config.toml
dataset = "retinal OCT scans (Kermany 2017)"
train_examples = 49215
image_size = 32
crop_scale_min = 0.5
norm_position = "sandwich"
head_dim = 16
moe = "top_k"
experts_per_token = 2
positions = "rope"
lr = 0.0012
l1_shrink = 0.03
batch_size = 64
final_lr_fraction = 0.01
warmup_steps = 390
Rows from block 7 of a small image classifier, named by matrix and row number. Rows with one number within an expert belong to one neuron, the router's apart. Each number is 200 + 30 x the weight over its row's rms, rounded and kept within 0 to 999. All counts start at 0.
After each expert's rows are labels from the 100 images, of 14976, where the router gives the expert most weight on average: "responds to" is what is common among them. Only what is clearly more common there than usual is listed. The data: retinal OCT scans (Kermany 2017). In brackets: how many of the 100, against the usual share in percent.
# router: router (model.blocks.7.mlp.router.weight, 8x320), inputs 0-319
# up: expert up (model.blocks.7.mlp.up, 8x80x320), inputs 0-319
# down: expert down (model.blocks.7.mlp.down, 8x320x80, transposed), outputs 0-319

# expert 3
router.3,226,237,152,144,225,187,260,186,192,155,147,244,239,193,154,194,196,168,170,222,197,208,191,198,144,218,149,140,228,208,182,231,208,193,237,161,184,271,161,232,163,206,226,234,249,226,202,217,225,205,223,166,153,146,222,168,171,167,203,185,152,216,194,221,237,220,154,193,223,193,146,213,183,147,164,215,245,230,185,195,147,232,200,202,184,154,211,203,206,190,241,147,228,177,213,241,265,246,253,158,204,232,188,197,144,185,168,223,179,172,237,191,181,208,246,178,165,154,172,157,191,159,153,221,237,195,194,217,191,206,204,193,230,165,179,169,181,209,235,174,215,176,160,197,170,248,154,247,168,215,164,257,199,228,191,231,197,144,168,184,241,141,175,157,204,163,156,202,179,197,195,209,202,155,188,253,177,194,213,180,199,210,200,187,160,126,165,216,250,168,187,202,176,251,214,209,240,239,209,173,188,180,148,221,196,194,193,176,215,162,175,220,220,184,252,257,185,207,158,144,164,161,190,174,147,179,228,199,204,173,226,187,186,181,166,231,220,232,232,156,188,231,225,180,176,206,230,209,174,173,224,232,163,177,243,208,147,218,235,196,216,202,184,209,190,190,201,195,229,229,241,173,177,146,192,194,218,248,157,217,186,181,173,218,167,189,161,227,236,194,220,204,203,166,158,194,204,187,235,218,193,177,202,132,231,183,179,183,238,205,179,216,184,206,199,205,205,239,177,147
up.1,153,200,196,167,212,179,203,160,202,216,175,199,194,205,204,215,217,204,213,194,198,200,208,202,201,179,200,196,199,215,201,203,186,209,201,181,199,226,183,208,212,194,198,163,208,202,166,156,200,218,110,218,200,200,198,214,228,202,185,209,145,199,192,209,191,187,198,199,184,171,200,205,205,177,202,190,224,194,205,212,184,201,190,201,208,192,203,182,170,197,159,200,192,201,202,192,200,182,217,202,177,192,201,202,187,199,187,231,200,199,193,199,165,200,234,155,188,200,208,192,202,198,167,181,202,215,204,200,197,228,200,203,203,207,201,210,196,200,18,215,171,203,201,214,200,216,159,217,263,170,148,201,285,209,163,200,198,193,198,197,209,200,192,201,177,171,167,203,138,179,197,193,139,198,198,199,193,201,202,201,200,238,186,196,200,206,204,225,209,200,202,188,0,186,191,200,200,159,202,204,180,186,186,202,201,195,195,214,186,173,201,247,36,157,195,223,200,198,199,208,145,140,224,195,200,191,194,211,203,208,193,181,206,239,176,210,166,205,198,188,218,176,195,220,215,214,211,198,208,193,190,210,190,214,205,198,33,228,198,189,178,195,207,201,84,178,192,190,200,199,199,221,202,201,195,194,206,212,204,167,200,142,199,174,177,203,183,199,202,204,185,225,226,196,204,191,220,196,192,174,216,198,135,177,197,159,195,204,146,190,220,211,176,186,215,201,289,156,119,183
down.1,200,200,200,200,200,200,200,200,200,200,200,200,200,200,200,200,200,200,200,200,200,200,200,192,258,200,200,200,200,200,200,200,200,200,200,200,200,200,200,200,200,200,200,200,200,200,200,200,200,200,201,200,200,200,200,200,200,200,200,200,200,200,200,200,200,200,200,200,200,200,200,200,200,200,200,192,200,200,200,200,200,200,200,200,200,200,200,200,200,200,200,200,200,200,182,200,200,200,200,200,200,28,200,200,200,200,200,200,200,200,200,200,200,200,200,200,200,200,200,200,200,200,200,200,200,200,200,215,200,200,200,200,200,200,200,200,200,200,200,200,200,200,200,200,200,200,199,200,200,200,200,200,200,200,200,200,200,200,200,200,200,200,200,200,200,200,200,200,200,200,200,200,0,200,200,200,200,200,200,200,200,200,200,200,200,200,200,200,200,200,200,200,200,200,200,200,200,200,167,200,200,200,200,200,200,200,200,200,200,192,200,200,200,200,200,200,200,200,200,200,200,222,200,200,200,200,200,200,200,200,200,200,200,200,200,200,200,200,200,200,200,200,200,200,200,200,200,278,200,200,200,144,200,200,200,200,200,200,200,200,200,200,180,200,200,200,200,200,200,200,200,200,200,200,200,200,200,157,200,200,200,200,200,200,200,200,200,200,200,200,200,200,200,200,200,200,200,200,200,200,200,200,200,200,200,200,200,200,200,200,200,200,200,200,200,200,569,200,200,200
responds to: finding: choroidal neovascularization (62 vs 29.4)

# expert 4
router.4,210,143,226,208,186,240,226,209,186,206,195,259,213,219,170,191,253,155,162,252,186,203,185,161,98,213,161,182,187,224,159,209,220,147,186,162,179,162,232,233,204,213,188,206,207,233,216,194,256,196,184,223,241,160,181,241,174,190,229,186,175,203,251,191,256,214,181,223,209,169,192,205,196,197,167,175,220,227,166,189,252,238,210,206,163,207,239,171,179,182,173,239,168,204,222,164,225,213,250,176,186,219,192,200,193,147,203,164,121,207,241,226,241,211,174,277,201,165,173,196,198,230,194,171,194,175,202,248,146,140,229,164,156,233,198,244,196,157,215,231,183,162,217,165,158,195,164,206,159,184,254,204,232,167,207,219,177,212,173,158,208,150,247,221,200,214,169,164,192,205,226,236,222,217,222,192,217,196,166,193,169,231,258,220,213,205,228,228,214,194,138,157,244,230,160,171,203,161,207,203,215,195,208,167,206,266,203,211,132,205,192,177,258,262,209,227,204,160,221,178,171,196,199,229,175,167,190,230,161,159,192,199,206,167,149,219,217,176,182,244,167,178,226,204,170,159,194,205,210,178,176,194,204,239,220,205,264,181,233,119,220,203,157,223,141,209,197,198,174,210,155,176,169,194,197,192,213,205,168,234,217,206,240,182,197,202,248,224,209,200,222,174,194,162,178,216,218,234,204,235,231,230,167,157,186,229,189,172,231,238,232,155,216,208,234,221,198,201,265,141
up.4,199,202,200,201,203,190,216,191,211,226,200,201,200,204,206,188,227,200,200,194,209,204,216,210,199,200,206,230,200,241,236,204,196,201,201,201,200,177,204,200,210,198,201,201,216,224,194,197,199,201,200,201,200,200,190,204,233,201,200,206,164,200,197,198,194,179,203,204,187,200,200,200,201,200,205,203,231,200,201,200,200,199,201,199,206,201,201,194,209,211,199,188,200,237,208,200,226,204,203,181,200,198,205,203,214,208,191,198,171,200,228,201,200,216,200,160,200,200,193,138,200,210,201,201,174,199,205,133,201,201,230,208,201,204,202,195,199,204,174,235,127,202,200,200,238,228,191,201,211,188,199,232,196,232,202,200,200,200,200,199,200,185,200,200,201,191,197,200,165,163,194,203,200,201,204,200,200,212,200,198,202,208,265,211,203,209,202,225,190,202,199,209,194,203,199,201,190,198,249,201,194,200,200,201,203,255,228,200,70,179,201,197,191,188,199,200,206,199,196,192,157,200,234,190,200,201,202,201,200,202,196,188,173,241,182,207,221,282,200,206,210,200,205,202,201,199,202,200,215,202,187,200,195,219,199,198,187,232,200,169,189,212,200,206,82,220,200,197,203,199,201,82,195,179,202,109,201,137,197,201,200,200,209,196,211,216,199,200,191,201,200,203,206,197,200,200,206,200,199,194,215,197,151,200,177,198,202,212,194,200,241,202,245,200,212,200,585,190,210,191
down.4,200,200,200,200,201,200,201,200,177,199,200,200,199,60,200,200,200,200,200,200,200,200,200,200,200,200,200,200,200,200,200,200,200,200,200,199,200,200,200,201,200,200,200,207,200,200,200,200,200,200,205,200,200,200,200,200,200,200,200,200,200,146,200,200,200,200,200,200,200,175,200,201,200,200,200,200,200,200,200,200,200,253,200,200,200,200,200,200,200,200,200,200,200,200,200,200,200,199,200,200,200,201,200,200,200,200,200,286,200,200,200,200,200,200,200,200,200,200,200,200,200,200,200,200,199,200,200,200,200,200,200,200,200,200,200,200,200,200,205,200,200,200,200,200,200,200,99,200,200,200,200,200,141,200,200,200,200,200,200,200,200,153,199,200,200,200,200,200,200,224,200,200,0,200,200,200,200,200,200,200,200,200,200,200,200,200,200,200,200,162,200,200,199,200,200,200,200,200,200,200,200,200,200,200,201,200,200,200,200,200,200,195,200,200,200,200,200,200,200,200,200,234,200,200,200,200,199,200,200,201,200,200,200,200,200,200,200,200,200,200,200,200,199,200,200,200,200,201,201,198,200,193,200,200,200,200,200,200,200,200,200,200,136,200,200,189,200,200,200,200,200,203,200,146,200,200,200,200,200,200,200,201,200,200,200,200,200,200,200,200,200,200,227,200,200,200,200,200,200,200,200,200,200,200,200,200,201,200,200,200,200,54,200,200,200,200,581,200,200,199
responds to: finding: diabetic macular edema (47 vs 11.7)

# expert 1
router.1,215,199,206,189,160,217,185,199,194,149,222,161,233,173,166,205,193,200,219,181,196,217,210,229,216,173,175,232,173,237,222,217,201,244,189,213,179,159,205,197,157,209,203,174,180,241,246,203,234,147,158,243,241,209,234,220,159,211,209,203,209,202,206,231,227,135,208,198,260,213,146,185,238,194,220,176,194,141,163,206,141,178,200,166,209,207,176,246,190,203,201,187,173,162,226,157,225,235,211,183,250,194,242,195,155,196,168,155,204,247,183,242,128,139,195,192,248,181,162,148,171,168,209,223,225,251,226,177,180,168,229,170,179,123,253,190,164,243,177,200,249,192,222,196,212,191,223,212,255,188,199,191,204,157,198,189,229,223,241,222,180,189,204,179,136,181,233,208,248,209,168,144,204,175,142,182,232,184,179,199,194,204,166,193,223,201,140,193,224,216,269,222,202,125,174,197,168,238,182,207,197,208,168,155,220,186,227,186,213,211,259,239,199,180,185,246,186,217,193,231,180,231,243,206,200,169,214,156,268,188,234,239,219,205,214,210,213,239,197,171,207,145,196,239,216,180,239,165,222,225,214,182,252,213,199,187,239,149,206,264,224,218,235,241,230,178,245,198,197,238,194,189,221,198,201,181,256,189,209,200,196,210,184,177,244,221,177,263,228,205,143,203,160,154,195,162,176,177,228,196,174,194,148,252,211,216,172,195,183,236,201,251,187,155,269,181,186,229,210,241
up.2,248,197,197,171,260,165,222,196,197,261,203,206,199,192,252,190,195,249,225,198,216,221,198,202,192,182,176,226,193,222,206,182,177,231,196,180,203,206,208,222,253,205,235,266,232,204,200,192,206,237,241,210,200,200,233,239,226,200,199,217,159,191,198,179,200,167,205,209,163,142,190,217,166,159,213,192,227,200,220,246,200,224,224,249,198,199,200,200,177,201,205,195,208,197,126,208,206,185,210,216,41,192,202,194,216,205,205,200,200,201,224,229,178,359,133,246,166,214,190,186,194,210,208,171,203,221,200,185,109,230,238,202,195,232,165,253,234,200,266,212,236,196,210,192,202,229,200,242,254,195,215,202,171,223,227,208,190,199,196,128,212,178,200,204,241,221,195,194,201,200,240,219,199,228,242,284,191,196,193,193,203,221,262,213,149,196,172,265,173,209,155,195,203,187,152,205,196,188,232,196,179,179,201,200,176,216,223,229,170,152,198,231,244,203,193,251,197,223,200,146,172,201,205,200,198,151,201,212,146,210,171,209,197,223,201,273,195,217,200,220,200,205,216,194,200,200,207,216,203,102,207,195,200,235,196,193,204,225,203,104,180,246,148,215,146,257,212,187,199,206,195,199,181,195,182,197,217,157,184,197,185,220,200,199,197,200,205,204,197,198,177,198,265,208,196,244,200,213,207,200,209,199,170,153,194,178,224,200,160,201,234,205,202,200,200,217,108,179,190,179
down.2,204,195,200,200,195,196,196,201,196,205,200,199,199,199,203,196,197,199,199,201,201,200,198,201,174,198,194,200,201,200,202,196,199,200,199,199,201,200,200,197,197,203,200,198,204,203,200,201,205,199,199,200,203,200,200,204,202,199,205,202,200,200,200,197,199,200,227,199,139,204,200,198,89,200,205,137,202,202,196,199,201,200,204,199,200,201,198,200,200,201,200,243,201,200,200,204,200,200,201,201,202,198,201,200,203,201,201,194,200,200,200,202,200,198,200,200,203,200,200,197,197,199,203,200,200,201,200,198,197,200,201,201,193,200,200,200,200,197,192,200,197,200,201,196,200,202,514,205,200,198,199,200,200,201,200,201,0,201,199,198,199,218,201,201,197,195,200,199,201,199,200,201,351,206,242,200,200,182,197,200,201,200,217,21,200,200,200,200,195,201,202,201,200,201,201,200,195,200,199,199,194,202,200,198,194,200,202,203,200,218,196,20,200,202,201,199,200,199,200,200,196,107,203,197,200,196,181,200,200,197,194,202,198,199,199,200,203,199,200,201,199,202,205,199,198,199,200,198,200,201,203,202,199,200,198,199,199,199,201,200,200,200,212,199,199,202,205,199,200,203,196,199,196,201,188,201,210,194,197,199,199,195,201,200,200,202,203,207,198,198,192,199,189,200,197,200,200,200,205,200,204,199,198,201,199,200,197,199,200,207,200,208,203,200,200,195,137,200,200,205
responds to: finding: diabetic macular edema (75 vs 11.7)

# expert 0
router.0,251,158,163,170,204,206,189,205,212,175,184,228,180,209,170,194,170,172,172,242,199,199,188,189,149,121,143,250,180,208,196,184,173,192,249,193,151,180,164,178,206,162,198,206,195,195,211,172,218,170,181,227,170,216,212,138,224,195,230,201,191,214,181,211,179,177,166,206,224,242,189,231,208,230,197,210,221,258,168,226,247,254,241,234,227,172,131,182,153,175,191,176,235,156,199,263,233,147,211,166,175,174,224,206,205,206,174,214,241,226,198,209,201,250,188,199,161,179,161,177,225,198,194,240,203,190,175,209,213,212,258,194,204,258,239,175,207,172,219,225,263,147,234,248,194,239,209,203,180,225,248,167,177,155,235,243,166,163,163,198,235,174,255,205,145,209,176,194,213,216,224,235,223,175,235,238,242,164,198,215,189,181,227,216,223,184,202,189,229,240,159,159,204,241,157,173,181,240,238,208,232,243,206,171,209,173,136,151,188,185,154,212,185,189,241,145,181,227,228,220,165,188,162,185,218,218,176,173,217,210,240,177,183,136,216,236,158,188,145,224,140,184,213,230,217,143,249,207,239,219,184,173,195,252,159,212,216,232,204,192,217,203,189,163,168,173,241,226,198,216,167,193,223,166,237,149,191,260,246,229,191,192,194,238,188,193,205,215,164,213,258,185,182,165,207,190,197,185,252,179,242,148,206,157,231,214,162,176,201,170,210,172,214,161,139,167,222,217,195,190
up.3,181,199,200,234,195,238,136,200,198,52,197,200,194,200,209,193,204,197,198,228,200,200,200,201,225,200,206,198,197,223,194,214,205,188,202,202,153,199,194,199,197,201,199,200,183,200,201,205,235,155,194,200,200,195,201,197,200,198,200,200,200,203,168,205,200,234,201,200,261,254,215,199,200,196,201,205,199,196,199,198,204,198,188,200,230,206,199,196,207,209,198,200,199,204,213,197,199,199,199,198,210,200,201,200,203,199,201,200,204,203,200,201,226,195,210,204,239,198,206,262,196,161,193,200,202,200,207,406,210,169,191,205,199,130,201,171,195,200,162,201,309,200,200,202,200,200,142,173,199,201,191,197,200,200,228,202,210,201,108,236,193,200,191,201,206,159,200,204,202,210,156,166,220,196,201,179,262,202,206,200,201,199,117,228,201,198,199,198,223,203,202,208,166,208,201,200,200,199,199,202,212,205,188,199,201,196,199,200,201,229,200,197,197,202,201,247,208,191,201,226,208,208,200,198,197,242,200,200,238,196,212,200,200,203,184,210,203,205,199,201,201,197,181,205,204,196,211,163,205,214,198,210,193,200,221,200,168,223,198,314,209,197,200,201,215,187,199,200,205,201,201,217,200,154,200,201,200,260,207,201,198,198,200,200,200,211,201,200,191,195,200,0,197,202,208,196,204,198,196,200,200,200,212,199,198,200,200,202,200,201,199,207,53,161,237,207,126,201,198,200
down.3,200,201,200,200,221,200,203,196,202,199,200,202,204,200,199,203,200,216,200,199,199,200,202,201,158,201,200,200,200,212,199,200,200,200,200,196,200,200,200,203,205,200,200,204,200,199,197,200,194,201,206,199,200,200,198,199,199,202,200,200,200,200,200,200,200,200,195,212,184,225,200,202,199,199,196,201,200,199,213,201,198,200,200,200,197,198,205,198,198,198,199,245,200,200,199,200,200,200,200,200,177,256,199,200,199,196,200,200,200,202,201,174,200,202,199,200,198,200,201,200,206,200,200,200,200,200,202,202,200,200,243,200,201,200,198,200,191,202,201,200,201,200,200,200,197,199,307,200,200,200,201,200,208,199,180,198,106,200,202,200,202,233,199,200,201,200,199,200,191,200,200,199,372,200,201,199,199,200,200,200,199,200,214,93,199,200,201,200,200,199,198,190,201,149,166,201,202,200,200,200,201,197,199,202,202,202,200,199,200,286,202,105,202,200,198,200,202,201,200,199,201,77,199,201,200,239,174,200,198,202,200,199,202,200,200,200,200,200,200,201,200,200,180,200,201,200,200,204,204,192,200,212,209,200,202,202,192,200,199,198,200,200,256,200,200,200,200,200,200,199,202,201,198,203,200,200,199,207,200,200,200,202,195,200,200,200,199,199,202,206,200,200,203,200,200,197,202,200,200,200,199,206,157,200,200,200,204,212,200,198,200,200,194,202,201,201,0,200,200,192
responds to: finding: diabetic macular edema (29 vs 11.7)

# expert 2
router.2,196,184,158,180,198,230,199,205,230,238,205,182,177,199,192,146,246,212,153,156,184,200,244,197,244,209,209,150,241,162,158,171,239,219,170,204,244,238,169,193,157,240,238,235,141,202,190,193,225,151,214,270,180,195,204,172,224,185,215,199,198,228,217,236,157,214,216,196,210,204,178,232,178,242,183,215,163,239,184,185,196,166,154,224,146,155,177,173,192,195,228,247,205,198,185,239,241,168,196,203,208,169,197,234,198,202,132,294,213,242,231,220,160,169,200,141,241,199,246,143,211,212,175,206,252,238,189,175,199,188,189,238,210,236,236,217,187,211,134,207,139,239,201,187,236,183,223,170,270,149,183,257,225,181,118,202,237,250,234,240,212,175,145,279,177,204,190,205,166,220,214,224,201,211,229,232,196,205,165,181,214,210,251,214,201,228,195,221,183,185,182,189,189,173,238,228,204,190,191,203,190,238,186,193,239,213,153,211,203,170,186,199,173,193,196,177,211,242,168,183,140,205,203,203,227,254,252,235,197,234,235,241,199,205,182,209,174,204,196,183,177,174,151,211,217,223,229,221,201,192,211,166,194,116,170,231,196,235,241,203,230,203,193,193,212,198,194,212,230,228,176,220,237,240,234,197,197,230,161,227,248,164,267,201,211,213,192,164,190,252,156,240,191,233,212,209,178,150,210,203,232,153,143,232,188,174,232,225,176,168,225,168,216,235,174,201,170,193,215,185
up.4,201,205,202,205,197,203,198,204,200,209,200,202,202,200,198,202,132,105,97,199,199,199,204,198,224,206,201,178,290,197,199,138,200,196,200,200,199,199,181,201,200,227,201,199,195,202,200,205,195,201,189,199,198,199,199,193,193,201,271,198,204,200,205,198,110,203,210,189,197,203,199,198,203,201,193,202,199,202,202,201,200,161,225,199,199,197,201,193,204,197,202,214,268,127,200,294,194,200,197,198,197,201,199,200,196,200,198,198,217,199,203,197,205,164,200,211,201,199,224,172,151,144,254,264,197,195,220,204,204,197,197,199,158,201,200,200,203,200,116,163,193,200,285,148,199,195,206,197,188,203,163,201,200,197,194,200,274,259,193,201,200,201,202,278,199,195,200,200,200,201,200,196,202,199,200,192,203,199,145,200,209,195,200,195,195,193,197,159,162,218,203,199,205,206,248,197,193,205,62,114,199,199,201,201,200,200,200,196,320,210,202,194,205,200,199,171,160,146,198,198,194,196,190,200,201,203,201,171,199,202,188,232,170,126,200,198,201,122,203,199,197,211,202,128,196,202,199,199,196,203,285,203,201,78,205,193,170,189,201,201,204,200,199,171,202,200,240,201,206,244,202,189,199,201,201,307,201,204,147,208,200,179,199,201,204,199,196,197,204,199,125,199,196,200,117,195,200,201,242,199,199,201,200,200,177,206,204,202,202,199,197,196,199,199,200,112,342,203,208,192
down.4,200,200,200,200,200,200,158,214,164,195,200,201,200,200,200,200,200,200,190,200,189,202,200,198,214,200,200,190,212,196,200,200,200,200,200,200,200,200,198,200,200,200,197,197,200,199,201,200,200,200,202,200,200,224,200,200,200,198,207,200,222,217,201,200,122,200,201,195,200,200,243,200,202,200,200,200,199,200,200,200,205,193,200,200,200,200,200,203,200,200,202,192,207,187,200,200,200,195,200,200,200,200,203,200,194,200,200,200,219,193,189,200,209,200,212,200,199,200,199,201,200,196,200,215,206,200,200,200,200,200,200,200,200,200,200,202,200,200,204,177,205,210,213,196,200,195,199,200,182,200,200,200,200,200,205,200,200,211,200,200,265,199,200,208,200,203,200,200,200,200,200,200,101,200,189,200,200,199,199,200,200,199,188,200,200,202,199,180,200,200,197,200,208,200,201,174,201,200,177,187,200,199,200,200,200,186,200,194,221,200,200,200,201,206,200,198,197,200,200,200,201,224,199,200,200,200,200,188,200,201,200,206,200,183,200,200,174,189,200,200,197,200,200,188,196,200,213,196,200,199,208,195,200,186,204,200,216,200,199,209,200,165,198,197,200,177,200,192,200,205,200,206,219,200,200,220,200,200,200,200,200,200,200,211,206,199,199,200,200,200,199,200,200,200,194,206,193,200,200,200,200,200,210,218,200,200,200,200,200,200,198,199,200,197,200,195,699,209,200,211
responds to: finding: choroidal neovascularization (91 vs 29.4)

# expert 7
router.7,212,224,186,204,248,242,253,242,197,174,207,190,197,214,179,182,163,197,183,207,213,240,187,195,207,192,216,132,172,230,208,141,148,198,182,156,247,197,202,192,237,219,235,266,199,215,171,188,150,177,199,194,186,187,194,184,199,214,258,217,161,208,207,223,235,239,190,229,180,196,210,239,129,158,229,208,218,228,208,223,243,196,203,178,197,200,243,186,180,212,191,181,197,222,141,181,169,147,170,211,191,196,208,212,230,143,193,255,229,217,203,217,247,257,166,208,168,201,196,222,235,158,183,190,169,164,236,279,210,186,154,236,196,207,206,218,248,201,225,146,280,182,171,209,243,201,215,173,233,210,214,245,179,232,215,220,154,206,188,159,228,250,225,182,205,196,192,194,169,198,225,180,176,202,238,220,217,239,151,200,210,188,255,167,130,226,197,201,199,231,181,231,185,253,243,252,155,192,187,191,233,231,150,214,221,214,248,225,185,177,197,239,226,202,172,207,236,204,254,199,160,228,196,187,206,207,227,245,173,197,171,191,240,200,232,219,196,160,217,254,170,188,189,210,250,162,207,233,190,234,212,140,237,237,190,227,168,224,142,197,216,193,238,216,178,164,238,185,148,149,182,219,210,245,179,179,227,222,246,242,197,211,189,222,256,213,175,194,211,280,217,169,180,178,151,237,194,159,247,233,218,148,163,192,180,185,211,259,192,204,151,169,222,200,229,217,206,183,160,139
up.1,205,201,200,200,201,191,197,210,201,212,160,187,198,199,211,200,199,197,198,200,188,199,205,201,202,200,199,166,209,193,189,197,200,200,196,197,202,200,186,202,193,200,200,206,201,200,200,200,194,203,225,202,200,223,200,202,193,194,199,200,204,203,203,199,175,200,200,196,194,183,209,200,202,168,201,212,194,200,200,203,200,189,202,199,198,199,201,200,202,199,203,200,217,183,188,202,198,200,201,214,201,162,198,204,188,201,200,168,215,203,200,208,200,199,196,203,177,200,200,199,196,188,203,206,200,196,214,202,173,200,195,203,201,193,195,230,201,201,199,187,220,201,218,200,200,200,205,201,200,202,189,191,189,188,190,200,211,198,200,192,199,204,201,204,192,198,201,212,199,189,204,202,199,207,196,213,199,198,188,189,199,197,196,201,202,196,200,200,199,202,208,200,202,198,208,196,198,200,188,179,199,200,167,201,199,216,199,199,210,198,200,207,200,203,201,217,193,200,199,199,201,198,198,203,200,199,201,200,200,202,193,199,200,200,194,198,201,197,200,199,201,203,206,198,201,189,214,203,201,196,200,204,200,181,208,194,159,200,184,171,202,186,199,200,200,204,201,184,191,199,201,201,201,200,179,213,201,203,178,194,201,201,203,200,202,200,199,206,210,224,195,372,187,199,200,201,200,201,202,174,200,198,204,201,205,210,202,201,199,200,200,203,196,194,206,201,679,211,198,157
down.1,200,200,198,200,198,216,202,200,200,200,200,200,144,200,200,201,200,200,200,200,200,200,200,193,198,200,200,200,200,200,200,200,200,200,200,198,200,200,200,201,201,200,200,202,200,200,200,404,198,200,209,198,199,200,200,200,200,200,200,200,200,200,200,200,200,200,200,201,195,196,200,200,198,200,199,200,200,200,200,201,200,200,200,200,200,200,201,200,200,200,200,203,200,200,198,200,200,200,200,200,200,200,199,200,200,198,200,200,200,202,200,200,200,200,200,200,199,200,200,200,200,200,200,200,199,200,200,201,200,200,200,200,200,200,199,200,201,201,203,200,201,200,200,200,200,200,58,200,200,200,201,200,198,200,162,200,200,200,200,199,165,200,199,200,200,200,200,199,200,200,200,200,152,200,201,214,200,201,200,201,200,199,200,197,199,200,200,200,200,200,199,200,201,200,200,200,200,200,200,200,200,199,200,200,200,200,200,200,200,191,201,197,206,200,199,200,201,201,200,198,200,200,200,200,200,197,196,200,199,201,206,200,201,200,200,200,200,200,200,203,200,200,200,200,200,200,200,202,197,198,200,198,200,200,200,200,200,200,199,194,200,200,199,200,200,198,200,203,200,200,201,200,190,200,200,200,200,190,200,200,200,201,200,201,200,197,200,200,200,200,200,200,200,200,200,203,200,200,200,200,200,200,200,200,200,200,201,201,200,200,200,200,202,200,200,200,665,200,200,198
responds to: finding: diabetic macular edema (44 vs 11.7)

# expert 6
router.6,224,175,195,216,224,249,234,177,188,173,207,168,244,184,136,241,172,203,163,210,185,163,155,170,205,195,145,206,162,196,181,166,206,166,208,161,157,202,196,191,185,203,170,250,243,227,232,195,180,139,238,252,211,182,209,198,179,149,214,145,212,239,213,247,233,192,222,226,194,248,191,168,182,186,220,190,176,178,167,186,234,231,186,226,194,238,220,171,187,157,198,169,177,196,191,165,177,194,228,159,167,212,199,162,224,165,223,225,225,235,157,200,205,200,147,249,184,149,189,225,252,252,162,149,226,142,227,185,184,245,247,259,177,198,228,211,185,173,251,202,147,227,223,238,216,190,192,218,207,178,239,238,190,242,195,188,166,213,219,187,235,219,238,199,177,201,169,222,147,145,212,213,148,171,186,161,244,214,192,195,188,206,155,185,213,171,230,214,134,218,161,212,184,228,214,225,226,164,209,160,151,171,202,171,209,141,226,154,196,197,201,221,222,229,186,182,161,223,188,187,207,233,163,215,208,182,222,249,199,240,197,260,188,232,240,198,184,175,225,171,154,153,147,160,138,183,244,214,242,182,208,224,166,182,216,209,206,202,179,231,202,206,210,172,241,182,230,149,197,248,148,243,183,217,211,125,176,236,239,230,199,185,240,217,187,215,186,213,199,167,140,154,223,205,215,227,253,207,239,243,187,156,206,238,230,194,222,242,205,178,222,232,189,224,140,205,214,176,248,241
up.6,200,220,200,241,201,203,199,200,200,186,299,203,200,200,191,200,122,223,159,201,175,206,206,200,199,210,200,171,202,210,199,198,201,190,197,212,199,182,205,202,200,202,201,200,166,201,198,200,199,200,201,202,200,197,200,191,115,206,201,189,200,202,200,198,205,209,199,198,198,204,200,201,202,200,197,198,89,198,205,205,200,196,203,200,196,198,200,204,199,192,223,201,248,153,209,202,203,211,200,200,162,202,194,203,0,200,200,211,200,201,213,196,262,203,200,259,200,201,200,236,205,202,271,214,200,196,205,209,210,186,142,198,205,202,201,201,204,200,200,202,214,200,201,198,201,119,199,194,18,276,202,201,197,176,200,200,191,225,186,214,200,204,200,214,222,223,200,199,200,213,196,161,200,202,201,195,231,200,203,200,198,200,202,200,198,202,200,119,199,195,200,198,200,195,196,200,209,257,140,130,208,200,201,200,200,200,201,186,237,283,200,192,204,202,201,195,163,201,203,201,266,200,200,248,200,211,202,162,200,204,201,200,208,120,202,201,200,92,207,200,178,276,198,196,199,208,200,201,202,199,206,200,207,139,200,201,221,202,200,203,214,203,188,200,246,200,198,200,198,202,200,197,200,200,197,230,191,213,141,209,200,200,195,200,210,202,191,191,216,200,199,52,201,201,194,200,200,206,200,201,162,202,276,200,255,276,201,200,201,200,200,200,107,200,200,211,191,233,209,195
down.6,200,200,200,200,200,200,200,200,200,200,200,200,200,200,200,200,200,200,200,200,200,200,200,200,200,200,200,200,200,200,200,200,200,200,200,200,200,200,200,200,200,200,200,200,200,200,200,200,200,200,200,200,200,200,200,200,200,200,200,200,200,200,200,200,200,200,200,200,200,200,200,200,200,200,200,200,200,200,200,200,200,200,200,200,200,200,200,200,200,200,200,200,200,200,200,200,200,200,200,200,200,200,200,200,200,200,200,200,200,200,200,200,200,200,200,200,200,200,200,200,200,200,200,200,200,200,200,200,200,200,200,200,200,200,200,200,200,200,200,200,200,200,200,200,200,200,199,200,200,200,200,200,200,200,200,200,0,200,200,200,200,200,200,200,200,200,46,200,200,200,200,200,200,200,200,200,200,200,200,200,200,200,200,0,200,200,200,200,200,200,200,200,200,200,200,200,200,200,200,200,200,200,200,200,200,200,200,200,200,200,200,200,200,200,200,200,200,200,200,200,200,200,200,200,200,200,200,200,200,200,200,200,200,200,200,200,200,200,200,200,200,200,200,200,200,200,200,200,200,200,200,200,200,200,200,200,200,200,200,200,200,200,200,200,200,200,200,200,200,200,200,200,200,200,200,200,200,4,200,200,200,200,200,200,200,200,200,200,200,200,200,200,200,200,200,200,200,200,200,200,200,200,200,200,200,200,200,200,200,200,200,200,200,200,200,200,200,200,200,200
responds to: finding: normal (95 vs 51.6)